From a checkpoint of a small self-supervised image encoder.
Training: muon at rate 0.013, 4700 steps, batches of 128.
Data: trained on photos of plants and fungi (iNaturalist), 90422 training examples.
Rows from block 9, named by matrix and row number. Each number is 128 + 32 x the weight over its row's rms, rounded and kept within 0 to 255. All counts start at 0. Numbers have three digits each. After the name is the row's rms in percent of the matrix's.
# pw2: token mixer project (model.blocks.9.mixer.pw2.weight, 192x384), inputs 0-95
pw2.37 101:090157125124187155061136087104152139107131123133125135168062141109188137101132072130131147149162130099169098116133098134169108120154133119140136139154102120146104181100109115104126154110156109136159152118156153085107174101088113150114109122150124108157110163110148169114104159145146117142
pw2.38 103:164122141125112047149089136072170130087108011130141146142115086082169137146145149144141106076078128132082170109152122082085146139202135159127192165156094138110091117102132104118097142113122153186071100095170140105145157103099148177074133183102117137132108158105109128095099144156153155112
pw2.39 117:109134103117184074055165140109094121097163186179173142131151139153132156063071159042133149151101122117136134100136094113165083145095092125080111154152131154152070142138120110132179085108157095128103139154140175152146108093141128155129108145092083194125133120145108163124158127120178136089
pw2.40 117:156119143165126087143131096139111058162093152087136142090122134105133128106072047170155125127175146129143117138117157112210097110158132151151085102144062102149136144124113144145150111107103186119147090094113141161121116142120135170090054232143113083126096104157087101133124189191124129189
pw2.41 103:137105138138124159110161152105139176085090120114115104112136171116177118156125131076130117123176107146129136214121193090098201145130106135161132150089118037165033133108121133087114108078166108093124150124119096142091093106153151096134143100146064098138115173185169162121120128160180152076
pw2.42 074:070146198144135124154074106126145079172149181175121151099118159097156129076097109115125125143099112156092114132170099107159040147090082127182142101152105167127082126111107128105112144146137227129124091123114165081108126146095158119165106131146069232153079106085113128059109143152127157185
pw2.43 109:087152148157139098177191142141138170130125164093123159146090136175059147131143198124140156101174117129211127180145128073084060156149178093098138100117143115163081105106084175129075102131117130158085144145134198134159166191098140132123170070151148196111140058122160098152165162163109104049
pw2.44 105:139138077069157152172138163125119118118097132088114115162081099134233154146086187146102136141161125146167129145142186148121145149157165104126125136095164176127135117150105102136134126103149176137098144108168126142122142197130099115176160113127162089159160143203173142107124109146143126140
pw2.45 107:135120181160153172126087058098112121137135166120158112167113091175131090155187121077096113159127158105096113135122118122128153097125126147144131163094093113126138116137113126140111146124132082095118128137112150100159125116098189099075140141098149072160144069125158073082139134121114147147
pw2.46 108:180160196200112152164111129192130137169137063175082151164123122219111090132118104147144092136146131131124153116121164128094155159144165141166123113102109151144080124107073129164090065126077123076140099149155139128088035123158138142132097067107150135081120141110065079086114089193118155154
pw2.47 100:159096147183091164106146152136191071169120140160172131077097131072114110115115123052126125166050096147174140113098106096105208091151150113138135129103143098153163099144090162099064090128089148140132123102176176127142118114093136162122142131117122192138134139150095112184136104127105137174
pw2.48 088:136092094107146147133126195086079166133107135174111124143109104084170178145086101108107150104128122151118116156108100142126100118135115167086128140110138105124127170088144093077055132119123184125122136112125122167142075142136136088126141022161111075126077138200166096155143108106219090220
pw2.49 112:160090112124153164148149124121134187180138100082154161076124145108128145145097064158099142119165156142043113177142101095194162161095111194151181144114102131175132093137150145147121157149116157132116142170106146112085112096103041160133127159144108180128129148114098180137128165172148100059
pw2.50 105:095112115111171114184148129151096078160121162147162077118145143144172090114125103201133113104154088158098119148127152158120165095146086127115123129144087092115079088111102129146138141170116079128123140132117149118096139064140168110126102084134009124061124083150047104127106107124144168151
pw2.51 108:112086112150132133171192073112115072150149173137146131181140137099028097100128101227124099160123125146166130129091138082145079100136091085129155159117138049149100092157121121125099156109148129130107110153140056146168118103108169116140148145130188147184146157079108123116127079139131120138
pw2.52 082:053124141112079189112144185134157077104156133113125125126077121096052122124079144207114128078140116135255104077124149186113133147093132189091125138077153141113116113166059122162152100132138135174150124167089148152106116108112132093112151122119119183151128052099111146122157130132153151079
pw2.53 103:110130125103146114198114102168154140133134154154115193140123127162120178178095098087131122145165157147083147124146115157096139130099160065108127175117119117098077165131085109068085117128113113099091160152087136130034111116183135174076115144117133107097138159129096133165122162126096109116
pw2.54 075:128137135134163084090160133138126142103122156064118163120153114168209144136132133083120129000171126121162104115105093077071212150145122146106083131134118091148094122099125165148101146142128095157142095120169142105144110099122128182096170134149127111134147132127144155123101083112100107134
pw2.55 100:148120165159157111171128113168125134096090137100103168138148136180188127174131180157132156132151127146102073103110105174153116126157096103107136134170103093110087091126216125114063078116155130115095163113147105129119080069114133089140114145146129098168157118136147137185102180110137137143
pw2.56 047:148153128088135117107094196110071155105098151154125117124106136132118162084120129185123115038165127159146097127130210135106120145147076158073141141152125147111132095108144161137131126133126144101092135136094114140164102121141100093133136188124110166139146056175158071126134107127143134089
pw2.57 097:090120181191142170104129070121129156143132130104122147131113067103166143124089126140125133134175093112064132108147139168079071131085087096130125143116124106072135231131112154154137107163121106154095118121181139103153134127125129129132147165071126138143164115106142185160117133150118107126
pw2.58 074:131175148131180059103147111128211139137181136126081128113102087147065153149185156155143112146182117132114151182124117100162152118109096099153092108159161148152107144093136133114113149131127104113144074136163182144111092128123168146099135119135118092124135149126181078135142096115119109083
pw2.59 100:157106139112073120141085147120155115171131121192161120095132115137151161178144170100101120049088129129111103162110138109120251168077176153175154117103132147145146073080098196020164125042150123080152119126124129148102094136118095130130143206099117174090155071106176096105148203115152040174
pw2.60 076:108137138195118147181116172141107079153168136111089144124108131164050217118189151174118128051141115136171100195137167109066071139117135110143136085138117178130050119110118118201160138139138124114146117140140146141119110191102133131141123155160115107147117147086077113070151090140170151050
pw2.61 104:142121110112180121144128135162138137094072198101142118162206096205142147131131148157129102070203093150115117147127143208114165175129098093121126134135160098107163191121129126138077113125119127118140148109147091100125093126161118134133136171153152046103135114117110132128173142105141144230
pw2.62 108:099084109075127103099134140143093073124204069161041116111167148033113141105137105111107156131102136120137084137133147158107096109115134148142135057089122118143102142147133095146142187153188146134087101132134141140140172189144104156132152181159117071199145124137116122178090097151154105135
pw2.63 086:167119098100101141136094135115148109127080172086130124117154152080145153174089111072105131165140120104095093089110115081124218137109121101193157115119128080132107168145063013157084106112121085102129166157129122084133177147123099125099124076104134118100060209138121122129115047150069206086
pw2.64 107:138123088107171110113152153154142069131133098117120174157125141168183089177057058070168152163108114147071098121092092071153106091095132068123110112127112155148129128144099197128158112135156148160188137118123120121158182059160092116105072131147133130189148118084167094155189173105138081195
pw2.65 107:088125122224137122134115171147126075118031086154121151166148093144199060144103202097140131145122096148164113094179156135081116100151092103160155167121124088108114140093069134148108166168138154110120107074160150157169135120151096073087101107142151100198096139128111125117128137181128165122
pw2.66 095:111118136099135074093141183095115182098152158123116147149142143156219158192116095062148133147077171147190104116150115146151138088132072081084098077174113126150180105075108135050128098134110146160098105124136134123131121136138121114156125123135073144102101143085198104112073092139143144083
pw2.67 113:142159134092145093141125105130121168127141070087236142159157125228140194089113133143169142067123130106161113120098103095191122174086108169090155135111145124087167117132147142157170127111130086142114123104127093108127182152079149102165105092148160133108105217099136121171153104080184134169
pw2.68 111:092086214140121123117126099124126131141109148116136149095131170101075099106176144122119123198153090129137139095102104127081141129082125101141174137131141048173150115177136164139053098097114165098133174162064104067132084195150092127173152111092167121140129135182135123138158169195094134144
pw2.69 105:116124162105142086061135132136134103086068118122113149127096153118144117131122135116138113173146097117071107128152149113100147147190117095112129158143123115107124149124021083116052123171143096177107100161159038142128098130100148086108154117126108105118068114174112129123123183140158179126
pw2.70 108:147119171104160129126124104156107165111068117139114118133140148121184132123120120122131129202116116134164135078135108134123186147067166164138133124146111172091140182130116142117089133150136119113150122143132143164099111129110120099204122165075165209066120127061130130093136128115095133162
pw2.71 071:156132116130155126119122242109097124125107103140141132184118130181113151149216146084138115059099112175098149208125183161122119110105150140100138162100176100109150109142066123131110066146115188138100095178100120094190075111140122067105182165129142132094139145143149215145143122135177112096
pw2.72 104:164120125067108177107127102112093132133078144218171090225101170112177133106099108091108117097108166121162133093123147136120168131110092140146106123165119082111096134139104152046102161099125161143127134111125138145127110115092094168120165077149150183134116161139155148133127114111090144154
pw2.73 110:143123148148083093077185111168169087120171117124094133177116143060111154118132120159125154162162095099141098127144128180068141146124077107173162133105063144077185148108098135104170154167134128145115130135156106140106158117116169163099132152115164173103093162119097103130078155084154078108
pw2.74 118:085101164161165145137110130157124119156077108171174137117119099106109085104148095068141158136172196126073117111097053079047059109161094134182144130102098134076081096102108091066141178148162127149117107120105179179110154075124094112141112066160129160137038199140182100126121131119161140076
pw2.75 078:195138147170097109146152128139074123105135106110118148102086115134093147117144122162146151112134113122088122112163112090104081129167113085166136169142141110144151133118131123167110176132148146117125134124109095146206049053131091164118129180129158140156072138124122119084148106148094103085
pw2.76 084:075095115185103148111086174121124164154074134108160147104105127081162143129117135106125136059130116179116081057113103140149096113065093094159144120144108082142089111102149091178081076138127154153114128121133127107121125179127132059173102115132138142156100205133121109097128140134143145104
pw2.77 095:097102133118114155140104109121141125158114191127154118132136134116091120123103117161120136131162122102187047098134142089096202122141099127130170103110118091146140171170061155111147155142137129115125107143124066091187161131133134092117121105139129135018115170153149124085107153152101135132
pw2.78 102:153121161141115103088108095127109135106162114197151123086120130126105134136168104103117143064117124073109150118105130102050124084203123124192073101069124182153117139141192150104175184128128050160153111128126136156105173092088149153085117116116182108190154074090163165113152106121120153129
pw2.79 109:135132107145129116118116116186085077120206125191085124162139163139193127128064114134118132106159117137168131179073147117063096097152127233140119129118153179123136128072158103164082141153125153120118144077119164148157132158119103151115115143126107119150132046101110119069124103141174117109
pw2.80 104:153119065183188082143120098097138220148148121111138138173141107148120122076130148128149132158112140099139148076131095100150123092108123114116132074119112176096078140119193134067098129139133096071167105155178092123106058117131070064159176152140129183153152157129089193140168109111121114093
pw2.81 087:167177176082106079101123099146082083080156129108102152119125125114090098139063142171141135066199107152122089154157126109073121122140119095109155165109172091149136102179154174212206126137129050097138141127135049157137125175108127144125124195121084132170112159141160119139124134088083123148
pw2.82 107:158134113139098213135116102113125152155138098181143074126159120041129156169169142071104138054076156097108067096123144128110107111131164147205114098122126129152110111101102050133143112096130179160113086155081097129102094092123108136163118117145118175160132198139156199130112147116140120053
pw2.83 107:146123117144197136121124097116150136110084174112122134158143128165078082129123124169149150160175135162209069142104143170149146074129056152204148150110113168118117100120137143145097090159141076134124088118113118098156136151146124065108112148137143146160123170061109174143149128106164155191
pw2.84 104:159179104133142122167137141118112069146163101168133120131158116171119135140157131124124096152177176104136116127120104172077104119119135113090133083161129121134149150114122144152072123114085104082098119154124066109103136141146177094099123117122093156176081112171148202149195163148119105193
pw2.85 104:121130127096112131155150154166120115105107121150131161132082169110152155190090151114137145091109154142191199181113132106137190185103101099108136170172114082100182110113099087112132112126112127151154095053134065145154103129119090135154135117129126158108174156135125169111111111121152100166
pw2.86 108:159129130105164128137108158124153168145163135109144079104122155146073179127118104170131122139097150084163126158117162158106097117186084127143104120143099079156160160098025102144145141140141107098131112124117095099125160164101112101153109138106145178139133070119187168159142161136142104144
pw2.87 102:086097142127155109126136184117186145088109092085144174114064085200154193158064099156131121132155140115160075105107095203114163119080174115115124157136138155107105183132109074099145133148143086159140129169120114126115146150120064154045133093133198134148145120108105156156174142108140084100
pw2.88 086:096146105138140076204111172138175148113074134105174124151133132199199161125159150109103100084129123121109135148138168077148182135082181094107090100123139123144150145179173136162104137149140181131149156108111152111116104107147113196125134127139106090107189107072160102127127126128109163178
pw2.89 108:143131077098163109113109038122098073122092128039190156105107140094173175136141143094122149053107174139116123097113146152064141131130081122125114139137118097119115135102093157083135083089139149103136139090107163075126069102135079174135075129112126151089145133149159133108166115151140093164
pw2.90 102:101142149114110157122155134133178041097126137121164113097099134093164163043079170092108159070127097128122128121149127143110108144101167110156148156092154143162138120087139100146117153135141143153098153167195110089125191163149127161166139124095086185131139153191106095143111171144132092182
pw2.91 108:132130116168136120146132084145142075083149105128105136173131133109052116100165172105128086042178133163106090169144127119124159102060139120115141132119147100108108177180116103172131142144125085145117124157185101134123108144113175064133149091143207128119118194146136140149095120154082149071
pw2.92 102:113120096115051158130093104106086188124128131134183134156098131116158124100151198045114101190116161113073169120136146123152097140112144181114104157136135100106182075129138152130129134163107118181159148133175090156117114087074116136139147082122079181088157221160135154161141143121130139100
pw2.93 102:126145155120203095074101103154150034105146122112138122169157105144143068140144096110133137098129113139135125133116153130175133109122147115126136122145091094112076132125112172136056167158119143051114146126142094070176115135112137141125100159107102082161084214154119124130126077096142151121
pw2.94 099:081159149121171108126131124152102218156114133133123143133108117097105119122073173147104129180136140111040117146093097118151152100096152179150129181102197116141105138141096157162143178121135132155119178114100068115160117159145102138131123137126155072140150088142177109156129160130149128156
pw2.95 111:115173095108112095186123147112110113136111064122151119204093133123109119166163144182174103122125125128170110154136156129123110154147123096087141190145130109106108188115122165115184152105169181098115105069119141139142180177124135097156110112172088035108103112189135118141138130141151169153
pw2.96 102:120152146182145162151163120140108191129141120107131168116102144111173060079021094109134160117145143140068175202169086099165136142088170079054154089159133171085152136170143182145156146133164150144144194127103165113155112133136121141101126117105103131143095148156159196127136078102153084126
pw2.97 094:128123144108128116121113129095113097139114110130098151160083147179046141133220148148113132108083124115158103149145110096129163151116161149181148122100129158087126137144130094146151107121128064143102124164130125159141166157126133100152123096130149122210096192087203155161118135102164130117
pw2.98 109:095150119090106103155113186128126092158084129176140128098147117190125137108102166071144138089163117106118114145075115147148102136081148101146094109148141193150184109112117130147182105146122102098176124124156127117149142128133140125118172165093209148144130118117144080113118191074163122121
pw2.99 067:146119128101161095142106092117090156101155096157149131108139121096108078083120124137131131202156131137114183200114156140194087137130149109092130124155128138103151140124143126224115120121129153088122104129149135126080100125150137148098139109125142122147105061124131138103136098106172099115
pw2.100 085:071129108125169132117131177107143045124132153150099089109091124138066182108193095119110150115148120115232146118138101179108115147136066175116123159134124095129123111126093149160092037122112112104129129116099158175119158103147123114110116139102135098110161128213161094121116137107110129145
pw2.101 062:108145138158120165126136047094164160093131104205120126096099137030117146073030151173087136187115135109221144151134153087148086133139139166103134111140130156125151145140083146144101114113140133082131139141112111154191155121141137146154141108133143123158147109164147089088131068134140123170