Rows from block 12, named by matrix and row number. Each number is 50 + 10 x the weight over its row's rms, rounded and kept within 0 to 99. All counts start at 0. After the name is the row's rms in percent of the matrix's.
# pw2: token mixer project (model.blocks.12.mixer.pw2.weight, 384x768), inputs 420-479
pw2.17 104:45 46 56 44 51 55 56 54 59 45 39 51 64 51 31 53 50 54 54 52 69 53 44 55 63 59 68 45 46 68 46 45 45 67 51 60 52 43 49 54 58 61 47 40 47 50 49 55 49 35 52 54 55 48 42 73 51 64 43 49
pw2.18 097:46 43 42 58 52 50 59 55 37 53 46 45 69 44 52 62 56 54 40 70 48 52 39 57 43 54 51 42 42 49 65 48 48 39 52 77 46 56 57 86 42 36 51 44 33 59 47 46 62 52 56 33 45 50 46 40 89 21 43 59
pw2.19 099:40 47 47 63 44 52 57 46 52 45 60 42 19 48 55 16 41 68 57 60 34 52 51 40 38 62 73 53 67 47 64 50 49 52 53 53 48 50 50 68 50 54 57 37 52 53 40 44 58 52 39 39 55 49 39 58 39 62 36 61
pw2.20 095:53 55 63 52 49 49 45 38 49 49 59 45 50 62 44 63 52 47 52 38 55 45 50 41 19 53 42 51 52 60 60 48 64 58 56 52 44 56 55 46 50 47 51 56 47 48 53 65 49 58 49 51 75 45 47 68 36 47 50 58
pw2.21 110:38 50 52 61 47 44 38 56 56 57 44 53 41 54 64 72 45 25 59 48 57 45 53 56 63 66 52 54 60 51 45 41 55 33 55 65 50 42 39 53 51 36 50 35 69 56 64 50 48 36 60 29 46 46 48 31 45 64 46 52
pw2.22 088:25 63 54 57 55 57 25 57 39 54 39 49 49 54 62 36 46 77 47 53 53 56 58 30 48 37 52 46 31 54 20 46 47 61 38 45 42 47 53 23 46 44 43 63 44 54 50 52 31 74 46 52 59 52 49 46 47 39 51 49
pw2.23 095:45 60 69 53 48 64 47 47 42 44 33 56 39 60 46 53 46 56 67 55 51 52 67 47 63 60 56 44 50 44 45 58 50 35 74 68 52 57 34 39 27 47 57 51 49 52 48 44 49 33 57 42 35 46 50 30 35 75 48 59
pw2.24 100:26 46 60 41 47 48 48 46 49 53 46 42 54 40 45 68 63 60 43 56 52 55 51 47 63 57 53 41 48 55 62 46 33 38 28 63 60 49 42 67 40 43 53 41 42 37 51 51 50 45 55 33 51 58 50 44 57 49 59 63
pw2.25 096:29 42 68 50 67 56 43 44 38 46 58 63 52 60 30 16 47 58 43 49 48 51 49 52 59 55 57 51 54 59 23 44 45 48 55 34 69 54 56 48 54 48 48 49 43 51 58 51 64 63 38 69 62 47 37 63 63 52 50 51
pw2.26 106:47 42 46 54 43 59 36 48 52 55 65 47 42 57 42 45 51 59 58 60 68 41 58 37 04 43 55 54 53 45 47 52 49 60 36 48 35 52 51 47 36 32 46 41 54 50 51 45 44 61 48 47 59 40 47 63 34 50 43 51
pw2.27 102:43 60 60 48 49 52 50 53 59 72 54 38 59 56 51 40 44 38 65 54 51 58 57 49 27 41 52 44 57 47 50 59 62 62 55 61 42 46 63 41 49 37 47 54 51 47 53 52 50 32 50 31 56 52 47 70 41 48 42 45
pw2.28 103:49 51 39 38 41 46 45 49 42 46 58 53 36 39 47 21 44 38 50 53 47 52 39 51 61 68 63 46 41 57 55 55 62 38 83 55 51 55 57 52 55 41 61 54 68 44 52 47 42 38 56 37 60 60 50 42 59 47 45 48
pw2.29 087:51 46 48 44 57 53 41 44 49 39 65 38 61 52 76 31 51 29 54 55 45 51 37 73 63 43 55 61 62 67 65 65 52 23 49 73 44 51 51 36 74 50 55 50 66 46 48 55 46 67 33 33 58 55 56 52 66 27 56 52
pw2.30 103:37 50 43 77 48 48 46 45 47 42 46 58 53 43 38 39 45 34 53 56 44 44 51 39 39 62 48 47 48 53 56 49 33 39 63 54 41 50 47 30 51 44 72 51 54 40 50 46 54 50 43 55 22 49 52 75 26 27 69 59
pw2.31 100:64 52 55 52 53 53 63 59 41 44 47 46 54 44 44 46 60 52 57 60 42 54 57 48 54 50 51 54 45 47 60 52 53 70 42 40 41 44 55 29 33 49 27 54 47 40 57 47 55 35 44 48 44 44 43 78 59 44 49 42
pw2.32 096:51 62 29 53 42 52 48 40 58 39 52 50 39 52 27 46 39 37 50 47 38 50 61 36 59 64 47 36 54 34 59 40 49 55 56 33 59 51 41 34 68 46 45 33 29 45 44 40 45 28 55 41 40 47 42 53 55 51 75 41
pw2.33 106:59 45 49 38 47 56 45 55 44 42 50 48 45 48 50 47 49 37 64 44 51 51 65 69 64 64 54 42 28 49 35 63 49 43 53 70 49 52 54 38 49 42 44 60 65 41 54 44 50 79 54 48 45 53 58 53 39 29 45 42
pw2.34 106:51 47 48 50 59 62 33 45 48 46 45 43 47 43 41 53 49 59 51 55 57 47 58 51 49 47 31 54 54 48 75 40 43 63 56 50 56 51 65 46 60 47 55 55 46 58 45 49 37 67 56 59 56 45 50 56 45 25 49 44
pw2.35 100:39 65 33 30 38 53 31 43 48 60 55 38 55 49 29 39 41 49 55 56 47 53 62 76 31 50 55 41 52 43 32 46 57 55 44 49 53 50 43 50 50 47 67 55 55 39 55 37 57 50 39 31 49 47 50 55 68 57 61 50
pw2.36 098:58 58 53 47 51 60 32 47 59 55 51 53 48 51 54 58 52 46 43 58 70 38 45 48 36 52 58 59 55 45 42 56 65 52 62 53 46 57 52 67 55 44 53 39 34 49 62 45 44 59 61 57 41 46 48 41 12 29 42 59
pw2.37 098:51 58 62 36 46 49 50 51 50 60 48 40 47 51 39 72 53 61 52 42 40 51 64 22 42 60 56 39 41 63 27 55 49 42 38 63 50 44 58 84 66 45 44 53 68 44 46 44 54 56 43 54 60 62 48 54 57 47 34 46
pw2.38 097:58 62 42 36 42 60 58 40 44 47 49 49 69 43 32 45 36 59 46 42 39 49 39 53 53 61 53 50 51 50 57 47 42 43 53 66 38 52 46 44 36 48 41 48 50 56 55 45 51 42 41 56 71 47 43 52 63 53 47 47
pw2.39 094:51 49 53 46 48 47 38 48 49 49 37 46 46 58 71 86 47 41 46 52 63 54 63 47 62 39 42 54 44 29 45 36 55 28 28 62 55 50 48 57 53 52 41 60 60 40 42 63 44 53 54 34 59 59 48 58 66 55 65 52
pw2.40 094:27 51 69 55 49 46 55 55 55 45 35 39 45 44 51 63 50 74 43 60 64 61 57 67 60 63 45 45 54 36 51 54 54 24 58 62 54 53 61 56 66 55 39 52 64 38 34 39 67 54 50 35 56 52 35 72 73 28 36 57
pw2.41 107:71 48 39 35 63 39 60 34 61 50 74 53 33 58 41 48 50 55 57 52 36 40 56 38 63 61 45 40 56 54 54 42 52 46 47 53 56 43 50 69 49 42 41 45 55 40 52 48 48 30 44 66 63 63 48 33 40 41 50 51
pw2.42 097:62 53 58 85 39 51 49 58 48 36 55 39 59 57 49 45 57 61 58 64 53 46 39 44 27 61 55 56 68 47 50 60 58 40 45 52 52 57 41 63 36 63 50 59 47 54 48 53 47 70 61 31 41 47 52 50 77 57 41 65
pw2.43 098:43 47 58 40 50 52 43 49 54 54 39 49 56 63 44 42 54 45 44 46 38 44 59 47 44 71 51 50 47 45 42 33 53 56 28 27 71 43 45 36 69 59 57 43 63 40 55 53 55 37 63 72 48 53 46 37 28 47 61 46
pw2.44 105:63 53 48 54 48 45 51 49 50 67 47 46 53 46 86 43 54 31 59 50 45 57 54 53 41 52 50 52 53 49 47 47 47 50 59 47 52 40 58 54 70 47 74 59 50 67 47 72 57 50 46 43 48 55 47 58 52 68 56 57
pw2.45 103:54 50 62 46 55 42 59 65 54 64 75 53 38 48 35 56 44 65 34 45 44 55 51 66 61 24 51 51 55 45 61 40 59 22 58 60 55 56 50 33 50 48 60 36 42 34 49 46 43 46 52 48 30 53 50 44 68 50 39 52
pw2.46 100:49 50 74 66 54 38 53 48 45 65 53 37 57 52 34 36 43 66 60 53 46 45 37 53 59 32 50 57 41 46 65 37 44 61 60 60 49 59 60 43 34 46 38 64 38 50 47 51 53 57 56 54 45 47 46 37 41 55 39 48
pw2.47 107:65 57 52 46 68 49 63 54 58 40 44 51 67 45 59 64 43 60 67 49 69 60 55 44 45 49 51 44 50 36 76 52 49 57 51 50 65 45 54 60 52 45 39 49 48 45 54 56 41 60 51 36 45 53 48 43 74 87 48 43
pw2.48 102:66 56 42 58 51 49 58 43 61 41 53 58 59 47 49 68 50 53 55 47 62 56 44 44 63 41 56 42 59 53 22 57 59 59 42 50 57 52 59 51 66 57 53 48 46 36 55 63 53 58 52 42 50 47 50 53 65 55 61 46
pw2.49 103:67 57 33 51 51 43 63 51 47 54 47 58 53 56 22 51 51 64 50 64 59 51 49 36 41 56 24 49 60 54 73 61 55 37 48 55 54 53 57 49 39 57 60 51 36 39 40 32 47 33 58 38 56 55 50 33 60 44 37 47
pw2.50 103:38 48 41 51 55 50 73 42 64 50 38 59 52 48 57 51 45 59 48 52 53 43 46 53 62 61 41 45 42 42 57 45 46 41 58 55 43 51 45 28 47 47 67 59 67 58 51 47 47 42 30 50 56 42 54 55 37 44 43 32
pw2.51 089:45 52 76 42 49 45 53 47 45 58 40 54 36 43 49 21 41 41 54 58 43 34 44 53 60 63 46 32 60 41 37 54 50 53 64 43 54 48 57 32 50 61 71 47 54 41 51 53 60 48 52 62 54 57 45 54 64 37 54 53
pw2.52 095:41 45 49 71 58 55 53 59 45 57 49 54 46 47 47 63 40 48 48 49 43 65 45 39 11 52 64 50 54 71 55 47 59 68 59 46 41 54 51 59 52 56 43 48 42 46 61 59 52 58 42 68 64 52 50 52 53 35 35 47
pw2.53 087:72 45 54 35 60 43 53 57 45 43 58 47 49 45 56 42 57 62 43 44 38 43 54 62 69 55 44 51 49 60 46 59 50 33 49 42 44 53 60 76 64 58 35 40 49 43 50 47 54 67 43 64 54 46 53 51 49 42 45 33
pw2.54 105:48 49 39 56 53 39 54 48 52 35 41 48 53 34 64 48 63 46 60 40 49 53 44 50 52 60 66 47 59 60 22 45 54 62 39 44 39 56 51 46 43 45 59 50 38 54 54 56 45 70 65 50 58 62 51 47 39 61 49 50
pw2.55 076:72 45 52 52 51 54 53 58 44 54 53 56 55 42 46 28 62 35 35 41 43 41 59 51 44 46 34 36 57 53 61 61 55 52 36 59 51 48 41 63 43 45 57 46 39 43 51 47 47 48 63 44 48 51 56 53 38 51 67 53
pw2.56 108:57 58 46 22 45 52 38 51 54 56 43 58 45 44 27 43 44 29 46 55 52 52 40 55 50 44 52 45 50 38 50 44 43 53 61 67 55 49 45 31 47 36 45 51 48 43 48 40 58 34 56 41 40 50 52 42 27 41 48 57
pw2.57 092:56 46 58 42 59 50 45 53 52 33 61 36 64 49 57 62 53 53 54 58 51 55 54 46 44 56 61 56 66 49 45 52 46 66 47 35 59 38 50 71 66 58 47 52 44 55 45 51 51 49 50 49 50 45 55 42 37 51 45 47
pw2.58 112:43 42 48 46 49 52 53 44 48 31 46 44 59 51 47 52 56 63 40 53 47 57 57 53 40 31 57 51 38 66 55 53 51 66 56 53 55 42 53 72 55 30 61 27 44 63 49 55 49 63 51 49 56 48 49 63 45 41 54 42
pw2.59 099:66 46 63 59 48 54 58 55 47 55 67 57 46 52 48 49 50 47 24 42 54 46 57 38 28 49 40 58 46 60 60 46 46 40 68 53 35 45 57 56 60 42 48 56 40 37 52 42 46 50 48 29 44 60 45 59 41 73 57 55
pw2.60 108:47 49 46 58 50 49 41 65 59 43 61 62 46 52 73 51 38 52 48 53 52 46 66 53 61 48 60 42 45 40 46 41 49 29 57 32 64 48 59 62 55 46 40 43 56 50 43 52 46 62 85 53 54 50 48 61 55 59 33 45
pw2.61 091:19 50 50 52 34 58 59 56 45 40 41 59 48 55 45 52 44 46 43 61 48 52 53 59 25 55 53 50 59 50 57 45 45 32 70 62 51 55 49 31 73 47 42 39 49 52 52 46 59 48 56 49 51 53 46 23 39 55 45 43
pw2.62 102:31 56 73 48 42 54 57 51 54 67 60 50 42 54 58 09 54 43 60 49 37 61 51 46 40 63 44 64 40 47 47 43 55 57 43 64 60 51 41 41 57 52 63 47 64 43 56 67 58 35 54 40 57 51 50 43 60 39 34 55
pw2.63 107:77 49 55 59 44 59 53 46 55 39 36 50 55 51 40 34 35 66 68 48 52 54 49 44 56 68 49 54 40 63 46 51 53 76 62 57 43 47 55 79 61 47 44 39 38 34 49 60 54 28 47 65 49 62 46 65 53 52 54 40
pw2.64 105:40 43 47 70 65 41 68 62 49 60 33 41 35 55 53 61 48 75 49 57 34 53 56 44 40 67 57 44 49 51 44 51 45 48 67 48 50 50 62 50 46 62 47 43 53 43 47 54 48 43 33 62 54 51 43 44 61 30 61 54
pw2.65 106:35 43 59 60 41 53 67 57 49 61 45 58 57 48 25 60 48 50 51 55 46 57 47 55 51 35 53 60 64 54 61 45 45 45 72 44 49 51 46 67 39 59 42 48 43 53 55 49 40 40 49 38 49 56 46 34 28 54 44 44
pw2.66 069:95 44 35 36 42 62 44 53 54 48 55 55 62 48 62 63 43 45 44 43 48 46 44 50 65 59 60 48 40 50 57 41 47 60 20 51 51 43 39 27 45 39 60 45 42 56 49 45 51 42 51 42 34 53 56 50 47 53 59 55
pw2.67 089:71 59 66 30 53 31 71 44 57 48 46 47 57 55 49 48 42 64 57 49 34 53 59 32 47 67 49 46 54 51 49 50 51 74 42 40 34 47 48 57 39 31 49 52 51 40 46 48 49 58 44 46 42 45 48 65 22 51 72 45
pw2.68 095:43 52 66 60 56 54 59 55 52 51 53 45 63 48 64 64 52 77 67 52 67 53 50 52 68 50 40 57 52 56 55 37 44 51 58 56 56 43 38 51 45 59 63 38 52 52 61 51 52 64 34 49 37 50 57 54 70 68 52 47
pw2.69 087:56 49 50 49 47 47 61 46 45 51 52 54 54 56 43 42 63 22 55 66 29 49 54 27 65 42 48 53 46 40 53 42 41 79 39 69 50 41 49 34 37 55 53 54 52 35 45 51 38 44 54 48 53 55 54 56 69 70 51 46
pw2.70 103:60 50 39 73 55 49 37 51 48 44 52 60 44 38 51 34 49 38 57 49 43 47 39 67 53 63 42 57 52 60 44 62 30 76 59 55 39 51 55 71 58 39 62 39 48 51 51 54 58 69 55 53 47 48 44 54 40 74 60 46